config.toml
dataset = "read English sentences (LibriTTS-R)"
train_examples = 15625
head_dim = 48
qk_norm = true
layer_scale_init = 1.0
lr = 0.0037
max_precond_dim = 1536
steps = 4500
lr_schedule = "cosine"
Rows from block 3, named by matrix and row number. Rows with one number belong to one attention dimension. Each number is 500 + 50 x the weight over its row's rms, rounded and kept within 0 to 999. All counts start at 0. Numbers have three digits each. After the name is the row's rms in percent of the matrix's.
# q: attention query, key and value (stacked) (model.blocks.3.attn.qkv.weight, 432x160, the q third), inputs 0-159
# k: attention query, key and value (stacked) (model.blocks.3.attn.qkv.weight, 432x160, the k third), inputs 0-159
q.30 082:516501583435547394518505535488502558469500536416554489527485458445497469483510476518461507434433469492553597478464448491492459449537410537578485479482468509427484425509531476468486496582433494591447517495469464526513504454536598367536519555478532430572502390422547549498424567521487451487411518558569548526454595384544431514615487541446445436566516471475440445465535513455599455499476495498570524549490565444452559512611446555508472536472466521523428482502422491480499460450586476
q.31 097:510505380538517508523500461485500537511496600470521344489543535483545432383449482483513522512477472417515533512479544503527529534403516503546484471427514480479479437497470467496485385546539552533556541399503449525611517533553415466497497509470506461469487481460558407485491458558560513516419555484472503578523524419561498423379535498548536393494575470504527620456479585526488494470435526486563554544463512494577390454537431465495486521505628512508523552620568503547510479478499468
q.32 097:543520478520461498537445615471441565484564437477479518409471469481445471462487473502438443563459512509477495507497467426584547507483524473498525501533558540523519480518516531533509517572490563538523451474530431504488555599490531474527517402462425557535502399505531488519478545458443524606556454569408539481521428520552449485507500456476352603415585377506579543505515538548548532482411617468448525434389562427462473492496501479467407444536491435481526540498495583529471414493550580
q.33 104:525448470479502517518528505476441505491486500515446627570494607567490526517621599463436495509477504475569501491431538561519494521480478591456525511495492585561615479460409516513558515518475412531453545520446450511525470511423495460490448518466484457410570456461606446444509445505452535447455473475474520454502529553493550430404432569465502581509522556507474484487574428464505537536584588467487604525475388482597508483493559460456495555441540529513493457575552390507553555581433452
q.34 098:574434527550535491413494436601399445465491459494523488560575531486525490524473493479563498486531472446434484465485457521515552513463515569463506523497562463462569486498458581513580532487499591592509452466507493448490426509564510487427448494452530532482510392496445510412482600474488501451433563460590546524429469516541533539560545448515499449529475378531473535493411609478599487431446421520514488482546490466513518674433450430540506535497397521510525486541442446439555509487486611
q.35 097:512511489431588563485535567420417548507595521548509518506514427524452594493505442472458485525575497525428408450526464510523503511532552429419453492509430495586531560475469419574559519492475444455493447451492493478508411563488584537508358524477509488522494440488486428460416499493515544502448536434499575583536525519511488480468478501554559605496411511530415508520541413416477502503549517518472488362475513513475519429454445424551447429551592459497457533458416441617564511519511524
q.36 096:488572489453489408573579530484595557524529554568535499410532493478530531443490443475580466451490511465541558510541605479443457439493406523496481418458392469534414540502443538485509533591444469484475555616473527552443391464490422426548551550481483544484470511525511473463490451572549529517477523452413493467550516493498492574436395514529473496521535568471404530554552479474438565437494466482519451491529510566504468432559409592410460489472498473464508556542528481536518437363562462
q.37 104:422460499521605488494504512525483506485477510502484543434439536511512609570384519525436508536505510487448461447571399508455383428461451554449456586538495493453467524606428484537538483472486485551565470488479548523457518413480575506546451508505564470516597548467450530585443431569603456414474518462507458505438507488510466536647511474513522551523432556518478559581512463502426536580596477475527503501532559459527491502486402535505479405493511561461473501469367583432503547528491501
q.38 106:503589498449437445595467419434460531513527482516524581553531420548512542484551572498436583415431559561501541534445515504429557544496532501545445433509455515494458566497439505490538496508470552566420541505475447498426586466408585538546465521479436538365466496530538525533463436474517510561482509541492502556496519505483553512386515522534561519512477506545519443456564542472514472536458520434398496533489450485451549477522479458580430657436526438558431512418448486520505461511448354
q.39 085:479502507487556573480517463509451393526475466565467442526536548558408462487513522488497478570445575479432373495539479533567578485608509405555490510576600532413482469499572526536573446445547612537491511445518446525515524469507535515498449436556551508515529461477495432544525535531478501494396506504463556467480498484493458465634502461488360455482323483514474538519524551517504486469571495522458537436509588484452553466448546449482481495476485450501567576459500415446455567541452563
q.40 086:541435554497584561512483570530441459593568486486543490485439573542447558523492424571498452558499490471428560497480401422530493541610524446562533512491592575515473500522520667498546488588419554484518475517591473516441570478533585481495502514501519489551524470479560486480555510499509543452473499436482518454499521459510566577457521535482496504499482470482408456503528481452460582480374434540429548387526479434474452438456504501539416393526461456488408551580495600448514522493464519
q.41 087:475546568513487570457495507539575530564622521486501480561422472516551525515508358465570508540502373417585493606484502501469512537500491495435490493521451476466501526480498543430402500510493485405537450487508531508479502439486492468457442542501539407513433556417539478478519599542487592570455431485502430398480542473496493548433434489478542566515531480548455510541476455469520546551531507428516549499603549441566553392522472551460458538480405458482423571534618462520511506522607467
q.42 099:456497466565448558491571519501498495503374458536519458495448452483481419497449600582487521441469506487608510462497511502523534522428479554484498596557455413476509486538565479508382534487535492501490544512521580568477563597626449530435540513499508489545487508560368515463555520425508494418559445546548501489460430576459493517562512460501552479380510574481570554482414517558519542524491551442499431542517568526512442534513382468495571562505497547429483428534462512555396487495426487
q.43 105:495571532457511555544548577435495409508505513515518468518522378504398565554485512467430483529427505466520522455507501570522431457550488526540443459514396523500453467480504472538381554468504491452452527565515595446499566518469521579436474438538489427560489518548480548501568446503521453466595454560539548515558541519490452499608464535512522499463503587567492479509447397570495470389459512440413468516417532649507580455522415489484575458513492502472526442443464544488420584527567538
q.44 104:519542535569523547543394540498437494567566534426539510512514634494487552467451544460463491545577509553539428552429505518577486483538458468483537508463561653571458490430568516538498505570495505494583497498538551508549449637501507483476516466410516526564525458368576472513525496425413518548446530497427505538570466480486487558404452545475589516571447434397498477493505433496498546528455530458521525551537530523461458596554507466492434403464507448510489555539512455495545450577465553
q.45 092:512545557458465468608490454611416443460507552438525573510458451542515569517535471520576508470444425560590551553534517475448437431562487472433533453398474524587467516542502482412512473470505456536444415474458509420510521546566469442455426535542448504472448595564449551508573516409559517511489485533553571482508519457533491475437647491569477522419524467550505478498488473468428465583468434497492453399578508544515446613489461486508480453444581494471440500508481521482538573437526439
q.46 101:415584557562439502452413516505491414413438468503533551483506495432512429507470499480492452497491503472506503581438506520511451532539520604541547447489542447448560520515424455491409468436476553485553497420557449469537559485486490545489508446568523520493422590425509488526519530465484529514489473468509423599442568556543531483521474445435500481474504421499556398411516556567530605462503507438439498566509534496459465475507539428536560499442516449436513527475694495590460587596509432
q.47 106:523529530549439444476494479526605470519498474447523466503398591461557406464472560514468498516545514450520543531479491465499568476500469577468421512528512489455365512532516621432502519446493356466567504525538535511523607509504471572546596458600473545560547546458456504489504523459582487428496469477452535482485489522455566486533521488438405450535470501357494432476451501557480492513390469495456470535449494423507450460435504526597538538448517495522419518535611565560416470492561461
q.48 088:549431499556443535438459496501450398571558546483538443518568470501523486529434420472496442485458522511515475487473547547500502568490528434497542429445536507553534468510553475521463516375497546518463495488475510511521504533492475553483524511400436523432512547393466468542512507445457467469537516562457500520552596536428437537388486563435479408467568391544547407483561445554537554569486599495558452448548561493539410487565534591411598496559535458546528436553497468567401478460422546
q.49 085:486524579482505473403567432423501446505563458528498503550535440429550492603451609505439507505505590491509484528445510518463510532512442458414503559450469472550495467467535571555494454529476529509440441434431482542564517410489562532562430437519454544444445472512463499534429400464577497485426538422562465443514474585500453555443608486545466512540550428470560497528437502410451525500543400473542458404500416492540544544493532518569521482578484540619440472521485436420431453487483548
q.50 079:517482532445516564422365486469448465513555484488494444528467518481518485541585428481474528478558441573587517555458544597425452527531462549567444603467505528462404448502498502528571485420428609459417573474496449534460536490539503606441421506527558488588448514548520589524544492432412468542505443528596469533554516570435488489588510479501551464540549536570566501575545491454491401520513479486547402482494420562578459499535467472516458498503439475467489474521491580434523489523424513
q.51 089:479590566420508532485451529475510535427443510503586430588511519543378560500503523449495436493511372512540509509478563449509495484451507532526624504480502456482521504517463530512504499529484390509416558466571436451543548559478465536573502486392532461430449481461601568456488492512482459504543433520514607491568505439539498522601490486469494556557588457486441394514396548557505429572389496401562496515505500499580536505483452578544528544458453455516532462435548509570462487461553492
q.52 094:509599462486581478448497467493552422514501538556425508431425340462515556526586492415509581488509457450470529494536497479489442557495427579461518588575508501524472500525534539481543529475552487571471454553517466454509427380516479519472471397491543459540416573502449541430479481516498549406386481424537508519488432543388526489468479524489501571576448493388484512480465444573529432518484464547457415544510479562519559502490468409454466429585483473519478525514504452445557493542548587
q.53 093:539468472491577515617504545533533436477410429499489474492535591451519475572561527529571559554333550489525521552480498484556480514493473416460484489412482581548526486489474518476510502498462443511477395483641494469554477506460491573465477482521533451569574497429515523563426506494389486527503451563593537519482436464502403501486564409505539419402426505462487478496559440549574474511426456575452454436446476506470511472495517454508462466422518521467522474514523403488417601456530533
q.54 086:463486533381583487541513397534479527556529443480517541487507347430603535464544481564516526530547552460493541428427566537515489593529648477534563583500532527508503493479463474528501492568439542525473419523473478543563478449522509432404521469485491514485497539576491478502441410485462458350459478567475484499426448492531535561526421519534468549467451527490592453484529518529618491567501598551480410523499481531561533522501521431437483484487544508546559504468518456432439578521436482
q.55 101:467501510497406514471551478472409523521511547559480463498554509519450510577459558521631443474509523425509434570472451598520559455497512524500495519571480535417567503592491530485507549496470529385427477500547409502424522429499576414513554450511522566482530474570532381499478511584541446554564495531524579486534508470454584556589593477477548485506458544472478567417543505505509485467491507494513505562511577547388539432470509495453464607470477394482437568401549548429460544446504503
q.56 093:453523422504551495443524492450403539509479447535546494547464496621463461417606523523438493438476604546483491500466497463472528442555461573540547465522526462493527514496436430470518489518509470408569670471426519499480482567512509514461571483528441503382570496560508551469517579520481548484510530455487472527435498418530556458501484419467539430439469414600492555448520501426475455440446400546428455501511545436466511528444522477480485511455494615493540453468509493597598482546518603
q.57 098:584548505541482490526537470504424555477548529413502465533481515477497510525481421403521469568572494456587544461504547377492483523498516521460470558441513493537381527466511469527500524489431578586525477506562559517564494418479515496483427473501544491487490401500528541471468416473453497476442506543510578402472473425437488485596482437540562547569426575523447605463521482542424552443529436546467485468517616592486454438564542414526514495478400436566561420517450480490489382476513453
q.58 095:484502527547561474497531469571523569452436528519401531406553467446553563501427520458570500597499322496488553531559458489576540486432471521523496537536507512479532559439494452458527456507546491490492487543470474473456409499571483466461538523581428507519519490484483478494488548541474508481502427499489548586454418464378437533535493465435540595517581480515483606568471518563577449469452496500465476512520493433481666562588470464574493461406527476444479550483515465432440516389468511
q.59 094:475474598601461520521587424574532496524534538464490600422510441441565540466453463575576552484472463478498529466411508484461461570550523402549489541481571465528551526463556430473477445506545497519434511589505598489501530466568441576533477530469530492559382492485466521494450478420524606454428583450455448561507513451479544506493421544470469485496458517478572507538446547528500450454574433504536547425532601476504486442606448539475493457435532546497610467569532553470578451466558532
q.60 086:484445510476509534473400501431578500377537529445460538467548582489478468600494550518580490463531530489562429434503500434456599498454601528484493522555501506461470458435521487620407508512492479458483492537482409428489393503402463497551526429596520483521578559461416509411536502466398471475553530487471554487454479413455466473525433438405541528487520517542514469536540412504452478455536506523505525536488580543493512529462444504558501458613570504505537468436521565513515427630536512
q.61 094:474557468532483415513493514471469507524488545465487538540668505385465468574447443461437473595530474444539491458592464546495525566483476507436488400496579524532588458527561518468454538530517582445424441398425518497503426446556501429385524552566432506466489597421480447560516450536482416456467509523541571469493434473475507510491493573488503510525448528622499484561546512608531541435502507484533400476483501503482543489576483565541535495508437494486431564508484561553495588469460538
q.62 092:510555539438461485562517574531513480504449515522546475514464565554593468530452570464515496528518573400480547417550505500542449357501520547459545528514520517484536487493476513427464469435502453529464488547584480439534520543418553454461449507484496605440468509434390461547506546564555524477371463461552560496514559472513535510575515443519433516454413582498446512380461507471402485423504451542503548542506499548535487518447493456498458481603523496559555603460427487462480369526602454
q.63 091:504406516475385442458450454495499548519530439431492466446557537472398520517540425554438498440512501531505432516563431453514560507582567545525411449494517536524466512511571563501615590547485547572502531458501497494430518458465452528558511563464537349541522538533594509520521459437485498500566561512412444421554533422525475492424453494521543539476530554496519494578479539496521595584544454547529452491420486387430404460464582546476462561465493452519504450514451445439435549480496497
q.64 080:500542521575515642568594552520467465566489539520502388472479459436486515486450376506492574573449480484473482492561572534449497518409467536486567585446427468490462501428507372497525511491479518457506501572421521449527498467501441495438463495470456443496453419534510421550438602482379539486426528495544475497535441519509460391511518502517501624430468527485438525469437550488560609520570499532462455462491500520491581474535505478539570407471538475475467570487481500550574566445545492
q.65 105:548575528442506493454569561499444515516414548517458579483594440501543480562461494544498483456513489540404456470543407471442508522512582454463559527498442561572530516512375494429486529481492444492534489539464486475572498539475500480561512446478541561454420430648434516426522401488420444567509478378553505501428509521543497490541511479491607539540405573510471514577545435499453455441405476498471465448526520526553525485487556437405422499486502440507538483399582483541534538463444538
q.66 105:513541517550430479441510507552538444547460541517423567482475503470562447404459500459465446503535484397462524531499455437523563497529528509478387531534540440464469521416441499495476388464427457488458453592553617536467471430490497513474535502518534588568419447390539496435480528578579477440538464446464526471422599557424506434569579487486481459539519564478432608428537494551530516446510466615500554496555565471517498417439506470575504464551503586454495457482450513491518480571519455
q.67 092:508492612459394480570407499502558488566472542469407503442532599465533473525433414547461510483491611566397534454475511575538450566424454480527453544543520535475480564494547539476507468518396490536464532547483470443514516553427410551496522574519461550523495547553475496515432497441597500585487526491465395449495544494494413499529492516532511498483492436475475423581413388458485507532473524418611494451440500551507438519486501526605570522543577490460444498494459452405455499559523515
q.68 084:528390471468598548508535532538457485599530531454540526463573472434454467518468541546568496427599464493558474520550429465502500443559553476486385462545484556421502484616524489526464557475583507546561486433499507529416530387557553520518431455486547455462493504504557521489432536453549527539462539446498494537497492446560488498585545476501524428471392556505549510425589506507475554497522436518416543569453615436423452398544509575536564505453523522423492449523511549501433458480406516
q.69 094:497568514510485547435464565501453498548527547531518390552417486568549549583509451454490504487483566519475424505485485482487508547523487596554515535450517463574546584570499577571566400526420504535624500454536470502445681563452490527515530525524553478508490503551537582562483534453488465526514482583515510481464471576368491445579507475466462414511527535553514483394488496538524502523451522489495526438536434522531464533534542545470512437533493376526512461428424408460499471606442465
q.70 101:437551393392563453475550454394534525544488508446482605542559466502383543497484496511512533535466399518513508446496513553443442566533460531536496476555397484552529475533513508467516516492605510470463566497475480477467502596581518476489426461507517532557552470585480610498572489580508581532488487572491562536448437519513620462443539498563581512415600545534378501510532481540456434545486491428482530504495538522423466437487475463475529599505479519549380543517472448523546497500513554
q.71 089:483432506604489420464471514535434485411513474550482383557450560484551570458382525438555579554535431617562449526511557499543475596499468534508490504454455480473470530474500545493432471405404558476559429493510523526455530478569456523526545548560399475520428468451448420439501521452515507465452561499514474543543481522461401556439469536439415511505497448572549477550488532428410510458463427421514488502509532477433650474499483430463460486514583506512482526601510474478469447498491512
k.30 091:596486514375542488519486433517572513467548551520519428474523508472502562498620495589546498467453503512502434435481571471558586505356468575582455556476433483450496570553493521526501511440456464480468559496464483514534506648441432450421479498391575479555471544485510524504437472464543444413423589376470488575521522493430532439543524469454477581483514460519528477469534555530523427526547482488451429536488418479493574546542507476532486475479426537480419512508525541596505487572509495
k.31 098:462482566427478470525523531544450472661510477432532555512544425509560577475463446597520463505493522466600515493433464462474598504427423527449500413499503550505607502429490471474489448561465568602561442471555541553448522528548541579537567550499485529517439475505489413473475530530447402508513460568378445510490475446524483478461405595496504433504580554527493558491501519484568439537504491454532574487416583485499527580504479507467489474474429479490562577422521548426502559448510556
k.32 102:516461472488480462417442529438434558501512557438601509566549567491518475422605467397510489495506531538510467522487535486581428579563583480532465408537549508508532509498526381395486447480469441516545560400456461483515515489509455442563531492416538505537503519409524519518534586531586444515536536518457498464496461536526585471494485543498460460539540548497395563410565545533533502450452494491569463562467533480570516455572414433592501472474509392551408468511489397552413494505543474
k.33 100:443429495466471443435541565549506524490435551533500463449606532497446503528442544454537502489556563496473543481503487603473443518488463464493445521487479542498535563477432581552381408414445459544521489398546526484494432491395479523387513354482540505462476474504562583445504509453432477456500418537507485467419537508557542494548563400594538432558549470444544458605527480482615527513468448514476540522509581490513514578520529480445512491485491531560551481502518646499467540544491468
k.34 098:533534539449554536513541572491540504470504540480437536527527452442490444426413453546604411526533429514513497400444510494484492492514491545519384500493536420551491472485425493516438496481585600498499458524419522503509492552459511544550554430457511532508457545540540520586509457498606382544492563479449500518477528454458434465490459551513463500534557444514367520557523452459530504559515486487480586569488564452439665471471506569537505489509480542547411507468544403586564503364479471
k.35 116:516573506492534563448438397555423549529468451517412548550452445495461540500508500490508498525570548628429511572493472508504528517476521348579555450485505617532496442504435574486542521492573488499542418461532447461567552441477481450504465495453544574519416542443535458421476551431467475419497468428563552491527509539571452510400518488506587567466434566532481490441477534441450425583456558510544485525558503418515465550521531470565554454472554388504478451481475484453542592475491475
k.36 102:441502565427444500614453455469544485455497494566579495439440548469475531550597529522482494451523525509430489542452416385432536441441501501492500575545460554537491522381491589395597495513489382531558484525473525550550571547485529509464584470555530451507497523430538442512431496499519491487529524524384449563473480533426444541468521561604569522525514511432536478525519559491490493442442546587576564415498555414522472504536451429460514471544507565523467494550447514471428586512548549
k.37 098:526562571580489511482553487433540481519449598613371498506510524562539492468435462463441483563504498503569547529617518453463450489520546474512468453504548561498466478529553585579447494388524492399462462442502466510433588441548555423553426535569535392444522524575550532499502468480546498361441492470550481535492493510471504390492493469546485506543559507390492455470511512487456470586567499573429534471430465551491478498487479603524445516431513476514476528606462540524533509564494457
k.38 120:474644485464446467414448509467562547402597523503550608548540439397555525558569602561448475482501512520546542584487468566455488567473538398479507485432506555462495587526406454505476481486483462553482423472542467513520470521410490495507449530487526533481505409464450634464543488545410478537489466434524476514609624475536546548486486502435487484483523547507445427407490491524462480535525533496519489512470499529475456575421446524578564511545440449530537441459448529442437523513521550
k.39 094:530473473547568519534483525554501546463431450539488566563541467572547494436375479534397544514564578464473532515517558480561500536603487444592531418467394483443477382506499496583462524462594544546484500510537497546470483454588537520525432526456520577448462576447497535440425482478446500413510438404485480496487506549529425429467560483484494480549458549560366580503492506479407439587527542441474472468452526521486545517494495575470466590432545441517567464545522444557539539537492477
k.40 086:540527537482471485576460514462504493574331536534498545494610534533502454478469464495385557533528568487432501616437603501519468481569516542572527434439490461561505470501482582567495596500588457504495543479523466454469517602480472463563506437522581480532512488540503526481469439497503463459540587499486420487516413504524513456497421471468482482488496659491387562453560428440430459574557521513448508425453451472485541543517524512462503495425565467506449457562545467473502458555416447
k.41 092:471449466497540534593459510527539455546561356496503461544490635568542455537552453505491613512440519382471525446510457508456528461582493441514445502500504537396592488523577534501522541493557521413504580549564414440423466502478513546392600508511512474447496447526496522516479535537441458415450553521592562549473441505545430506520492525463491450456451444403521568541551567457437465502417499439509523464468470441466437531507524500459563536506369560518550509498572536517507489470465521
k.42 093:476622498543433498456540572501568514531638473445535496445492457471484461454540505546476465471457438640527562433570496489488510499497441542443470539494566469504500428504538448432558553492468552479558475466503416509510483475543531426525546523569445433518563557533542448455535541546544527523480465511485496502548551544430461492523469453456525473492405382451581485517387459497527399493537372513453528560489503560524491532619504428490428572520504547409539582399531454574456542509522489
k.43 101:446525453492455471436460350543487579526437444482515470494422488491506544471543450544455461455477519482460510461591552544527543558509499435520544523532464499492530498486492520431560586606513491572528468431516410517525516466599587493600455534515595419519520487487564429498547470486490456483444495419486455462528520559502525500552491381595538543468365583548535521457468484482474510534520517567421422486574418488560372455472553485561516492454511579431554542481613462494486523526487527
k.44 104:481431459503479532508479470533435462504459574478507451519554466494446492524579501393539488547518466365520573568367433521597430526520535512588596540513549518449519412473441563451537454433499366523489559460473536548439509479545489526505491475577610515470437487455411485450426538469498467600532468461448494487447465478457515478481493583537442510517549562528468572431523584513438495500529599471588615533508533499493530438558482457503480466463637531486485471527536530509469468463458473
k.45 101:464566442488528467417455547459458504588568531478479396526539465465513595597496501523516571487544429466533486564447476494474390529523576479477474556544462499433494526502417462536536555483537328462580421592494540501559423517495514532459520465453463500451445492603525464633477512497526494517531528541548519416509443484577514454482513556553594490604547402494557459514549526473435536545505537520558502453547514482441527537492517445475467431520528438542457532455437452480473465477400595
k.46 093:458471469604507513490471511505627489550496448438420552489556537505482450498563512549518499573451447498603508573462581587452465481580482414532418496438542572368612410541547474530417450508509590565412574520510493463490471482564428503367523529528515571455474552577481478497478449521541460570554384523482461494451535451440511485541482519567452443472502525542519466463561461461489493457433466537460557524492500462524492483500531479416417557500364497465468511467544500496511499494457534
k.47 110:516530582506528500517467472516480566428508554524593530400505590504479514522547497465439541570420453457523421519457550464487480462479483558483433526457493471522553408558554548449500559604413606499421547511562536539476541543587423526474454533569528467509531514644556471462564534489550510487541579519471479470518566444539512422527496457413487535566562412501567480531570478498577491569517484441458474432468441490549591436472591478448430479496371503437466487500487547499438568502451531
k.48 086:449483436404548391456490502516597536536530482504581470504522500481535491494478476526480430510511531509615510457392493468421473533442487536518462513546511627606482480420492444578485517530562476558434536487467531573594622578495489471539480520543469339471479500442533527522518449543483454505488497568497495516589498572505466426545449501477507486484448526487461493481407560555462509464460549460518531454463546583467471552458435422513379541576576517513465539486577480543540520458504375
k.49 086:488542512547510526522448437503483529463465522599450574483390431481510534471487482571457466603569441518456458531597503544474475435460512465433542572432610499515374509429443516532477485517491550409417511445525450382467484487500555464520574442514569542490605496447563412458504477479509532443537522427510521469499460495401511399513437496534520584524383560533519506490529488472483448435456438576558438507619487541466485485525483501543453552471550513453510522528465462442581478572433536
k.50 090:477476562586521454492484468461496502423516487464485511482489457507539446437477428507538497580493485523456412450519566487434455426456598494533518527500470485533565478492546541596425462501412497457432402489533462501482472490523541611448540398552555591391435486575493506482482433448528586432455489541450530513566537611459487472643618458541528543556397485438478507601513530469462418540526526589497496478491445517462552490548458483436464480477507462557493612507530460506527465436471547
k.51 089:516537498489486570462476471523460531417613446541544517566566463541500485429445475548535592447470429514482509503543444489467495463468514500457538494543417407478492509510514593563460550556455474538455415547512469485466482527515522474406421493462499559518421502536501524400514409515578542453564475485540510534529566520500462517578458475519345533425496560641522483467529482455412384542465559580459477536499497474496474542572588436480523531570449503444477603510528493564432585485404492
k.52 096:507590584562590503531419602502462583427529509519488526568440503486479498438438467511502463602461534433424531514576528492490508505482530482510532413502543524619456470570409447518530433414474432422477462492493494491489514492544483531519538557569569580548462492509527468531446462548518630486468517501364590507538467579558521519454521483543463459502402463397457543587480491494492524504486413611490537474472563473511462514532384553422472439493476553490540532490518504471465452591456505
k.53 091:450532524514501480424507464385356553387506506438477392491446453388579531466509464586463507542463468438533424448547536522661550443467486500409494510525538575531550425452539559506542562423402481531599457522578488500454491488469515509497492478515378468496541536584522635516463487509500452528507545488466564467468579436551449524526505516502507443541494457502554478503506529406497521523508521556526515554496521459458479484465536484539546548447465434479571530539452548482498599458495550
k.54 099:449507478462504533529427442483485478474536449501526568578444572582464404442609584430495515481563535499488383487494501550478522461560505563413553501478527610551484508407484494530559539507560572440482413540529533560461463384418549520511561509493470437521576539538469487447442427393482535505526485584513572435586486488499525399483486574468482429557428510450441539545509535581469452449557446434511520437511533472476536480488485529461428482512569522497501550507518456475545415505404581
k.55 098:552585530460556447471474458502502496450434432518582494600452464524527491471538550451455460526537482605499504557379512613510577488524466540555497481509467435541608596465508480434540516408515383540513557437432473493510498485433483496471423529473526578530522534508484500465461480473519481488515436621565513543571514407497470419467547449549537466545447444486496450441519465509484404561582511444427483626489439514501430554520434484418554436497525522503540577481488580526430565511523545
k.56 106:518512520482405496567407532455512538473500502416501466373576517499456485456460492437538463425541618513518503472545444470519430554558462445493577521528490514340511472605549445519473475530452533593500581498481563575429510473561473580543489534510487528494471553540372463486490579520471469535414538418498473450523513500501571489509590547446449506493557512541528512516540516556502500530396571462523558559499514458477478502588573529565568458536438433544387461472516520586516420478519458
k.57 109:451600520566509565474510556436636521461568492550472584524395470469547535528491461496423515361447514536407495538509566447532543448570450551473447526458560568526428585515510497502570502507557550487514485525472436428551513489490478401552477453466476492504492474538428458480505439407585471527542502481507538508570461455497480508514584391487541468530418452499460600471467527537441418462539508495444388525503488422431549535534496448491502532507493574503524438457447560470550419596524574
k.58 096:509524445501519506420597504524516451499461545460437441596539441499494520495557529506543476564430482352515482445563516498524479456625459416608448526555397529376567385481487476475459547448441497494534497542586531535485483455521521488465444550548570506460450481443472520541502523462486615517422512484553609498498615386516511574512464518555502464436525558531462436537494462543502492489612438540488481461480545463480533501414538458426509530461500513429556428539437518537527524506492531
k.59 088:510480425514512548441508438600454423568465494381471499583515569453477590566532424504514411557558539554471500477532532399521581462504574478512506524479520513469448467521526489555447431420543561467475487537536496476528483475459580597605422516514519477468553497475472479401505529404492576478617536553416569505368522594451487481491455536484519492521548567533468582455497596485491574440570454463471531489543472511488577446527526586537458496625492522514513444513504467535542511519498501
k.60 094:513459420565474573549469362578387510577559490495549590523534523464470454497460449535516488500411589550536552556532670547559488483458430491493492444385538557522499453530585568468420471485485541439522491354494541523444525520443487509516393454589521482555539550454527526479460503560511579504457481451513541469445462505427491501525519456458490475465477462587452525449448453485477483482549545470508575589507535584479514475561535553485448506437574533509514565550551474522490500499442446
k.61 092:474454478533478504588510554535536460536537464512491574451484505616439515607483512481492557555463517477511477554519568455346422575480472494573518521545474556567508509473478430504363552450567476461543603451553498545463600501502452485581477506434562413472635470380542473541508458599495545476485499495450421530509534486436508488496438584502517409520500494497502501486475466433505514472574452494462440499557496540500500479521435484390483486503547541446537602473463599537456429523488463
k.62 096:503432551380495510597512511435448579552528480506576529442459500446528500482456407472373525430630510469527596491500526475489647530468451512508490403460558474471537503524508487437591542488525558458505502452463576519519465530536470439621437499466470515530609415472503442418520523548554457515526518453495477484530426377539536558505559464433574504540504467533565493405485450493571569553454484453484535517478506557502529608547482551524531564457448528511502454477505520435517476565487531
k.63 095:579576519466422530585453528489600567515458433543512463513562509568508521445417499558575611534519581514416502521455492516510485477501431507521484530421564578572409596545475473488481457530512487517497511518492547460610461524527470470440535476491575464557408500564442476437490453461434411539514420468478424595476557569495461476507445486464493516533557471478499433546437570520395518548543475526464467429476484428485501470488504606560627457573521515517554617453551507463517502451534469
k.64 093:440531574489494434455564551424584550488458577469484553470426495431510504497469531479453542469409568480494555538463497453541544478470512459356455472599514524538480514499439484553405447463443545536542444524503517413607558507562477422515478501563409598430468511576496554466529445517437459532598584494433527550545514501484470530445457516505552450471532593514512596565558476499519468485474521536540502418491521478572507406473524464371483512524477498397480473454457414458561515566507558
k.65 105:552509503477511525546475545537488496503537460542444567529547566599502499397576541405552469567462468521478436543558540566456526490484493484428499561617434532443456493417501520545532481490495510479563476609528473506489454472526460507472438444408533484500484517549480527553516551451488481484523454547444520517552460408510529419467539466489548535492469502525565593456570497456634377431511538480452454635520506504579427480429471545542492437529386534375482477415488553547556592487498531
k.66 096:509503393486423501487557448493518401551444577535506603550512502566397584491412477497532390506535490499487495475447554451537482577510452558582481494489490478511563456518480468526544426562524450513577507457496542486515491530501491442506454529457567565604578477474411500459439489455561509490455500461401450442403443530476524554542450443454574534521514499436461518474552448476542604484432477436495581562479529475536591566497528492470616500425561518625484381479519509485525496541554476
k.67 102:520441532555545475478501407497568543537481471586457465557491526502473505478466528513512519494584522458552537583580489585531564404469543440466488456458536508577508572415485506464434516507474604438453489482538497476517526480579482555528543468530486478470522381501524525512515478414429525536543411466596501611528500502463556470568440531518606464490556520455508439560530565462416605487545491585538493518518514535416458527409497453581568494414448406493550488420565427444456567422467544
k.68 096:456513607444476422447530470492482625573481614476578405556479498502492424504469532509475422566544550560478495582470557482565547547547462601481433539474539542476473514487484503442552449562443484552529517538455510516477613497526470471487448470497458537594460516472499549530534405546577478560475478541573436504487556556468416521442447443472491555559501479426567486490554520510472545546473472505440481452519406513394428546576481535438534446571619441540506520428479526437438420482525528
k.69 100:586574496452534498516468586434452521432518486519509497554452431478506567492433403523444532458574548430459490566489404509514535470399428492454470398537449552495543590420463553526588506512490480517513373526469512498460566518472560420420550427548411546519481519552406520596476510427494453574456488471481589519513510524483549422538458476488488565474503495492476541485586492479467541594393525582559563547462492527448464497510567518577441471500460516482500537513540454446423506430445581
k.70 116:544470534515519551453547545508538474401398421524452459515437485554604488502476473440464597445541519602468477428459550562501488460548595493520492465515490458386407510559503495486591397409438537454437421501526393497552420480454500499487568526496497566473491503583532499620518505471565471516496531530513476514539490483509549454476554492597477476510390518620573532496466511487502485377532511536476476400499450572600506425543452551493550487500508492495403512535450475543526484523516524
k.71 103:534483492570561480530565565498499513616481485506438559499481464460478574563510561534538501532458451426493535471352476426514517438598529490542547429524569440557648578424493521491437476492396542437471556428542425550581490443477490500489529547630525490473541443472560419497498493527411520499536468499522528518478501519489516586519495499442474518508526560495586387455497453530493548447482507454454534512502503495415515500548476477477359532455521492441619460533433472449576521543536510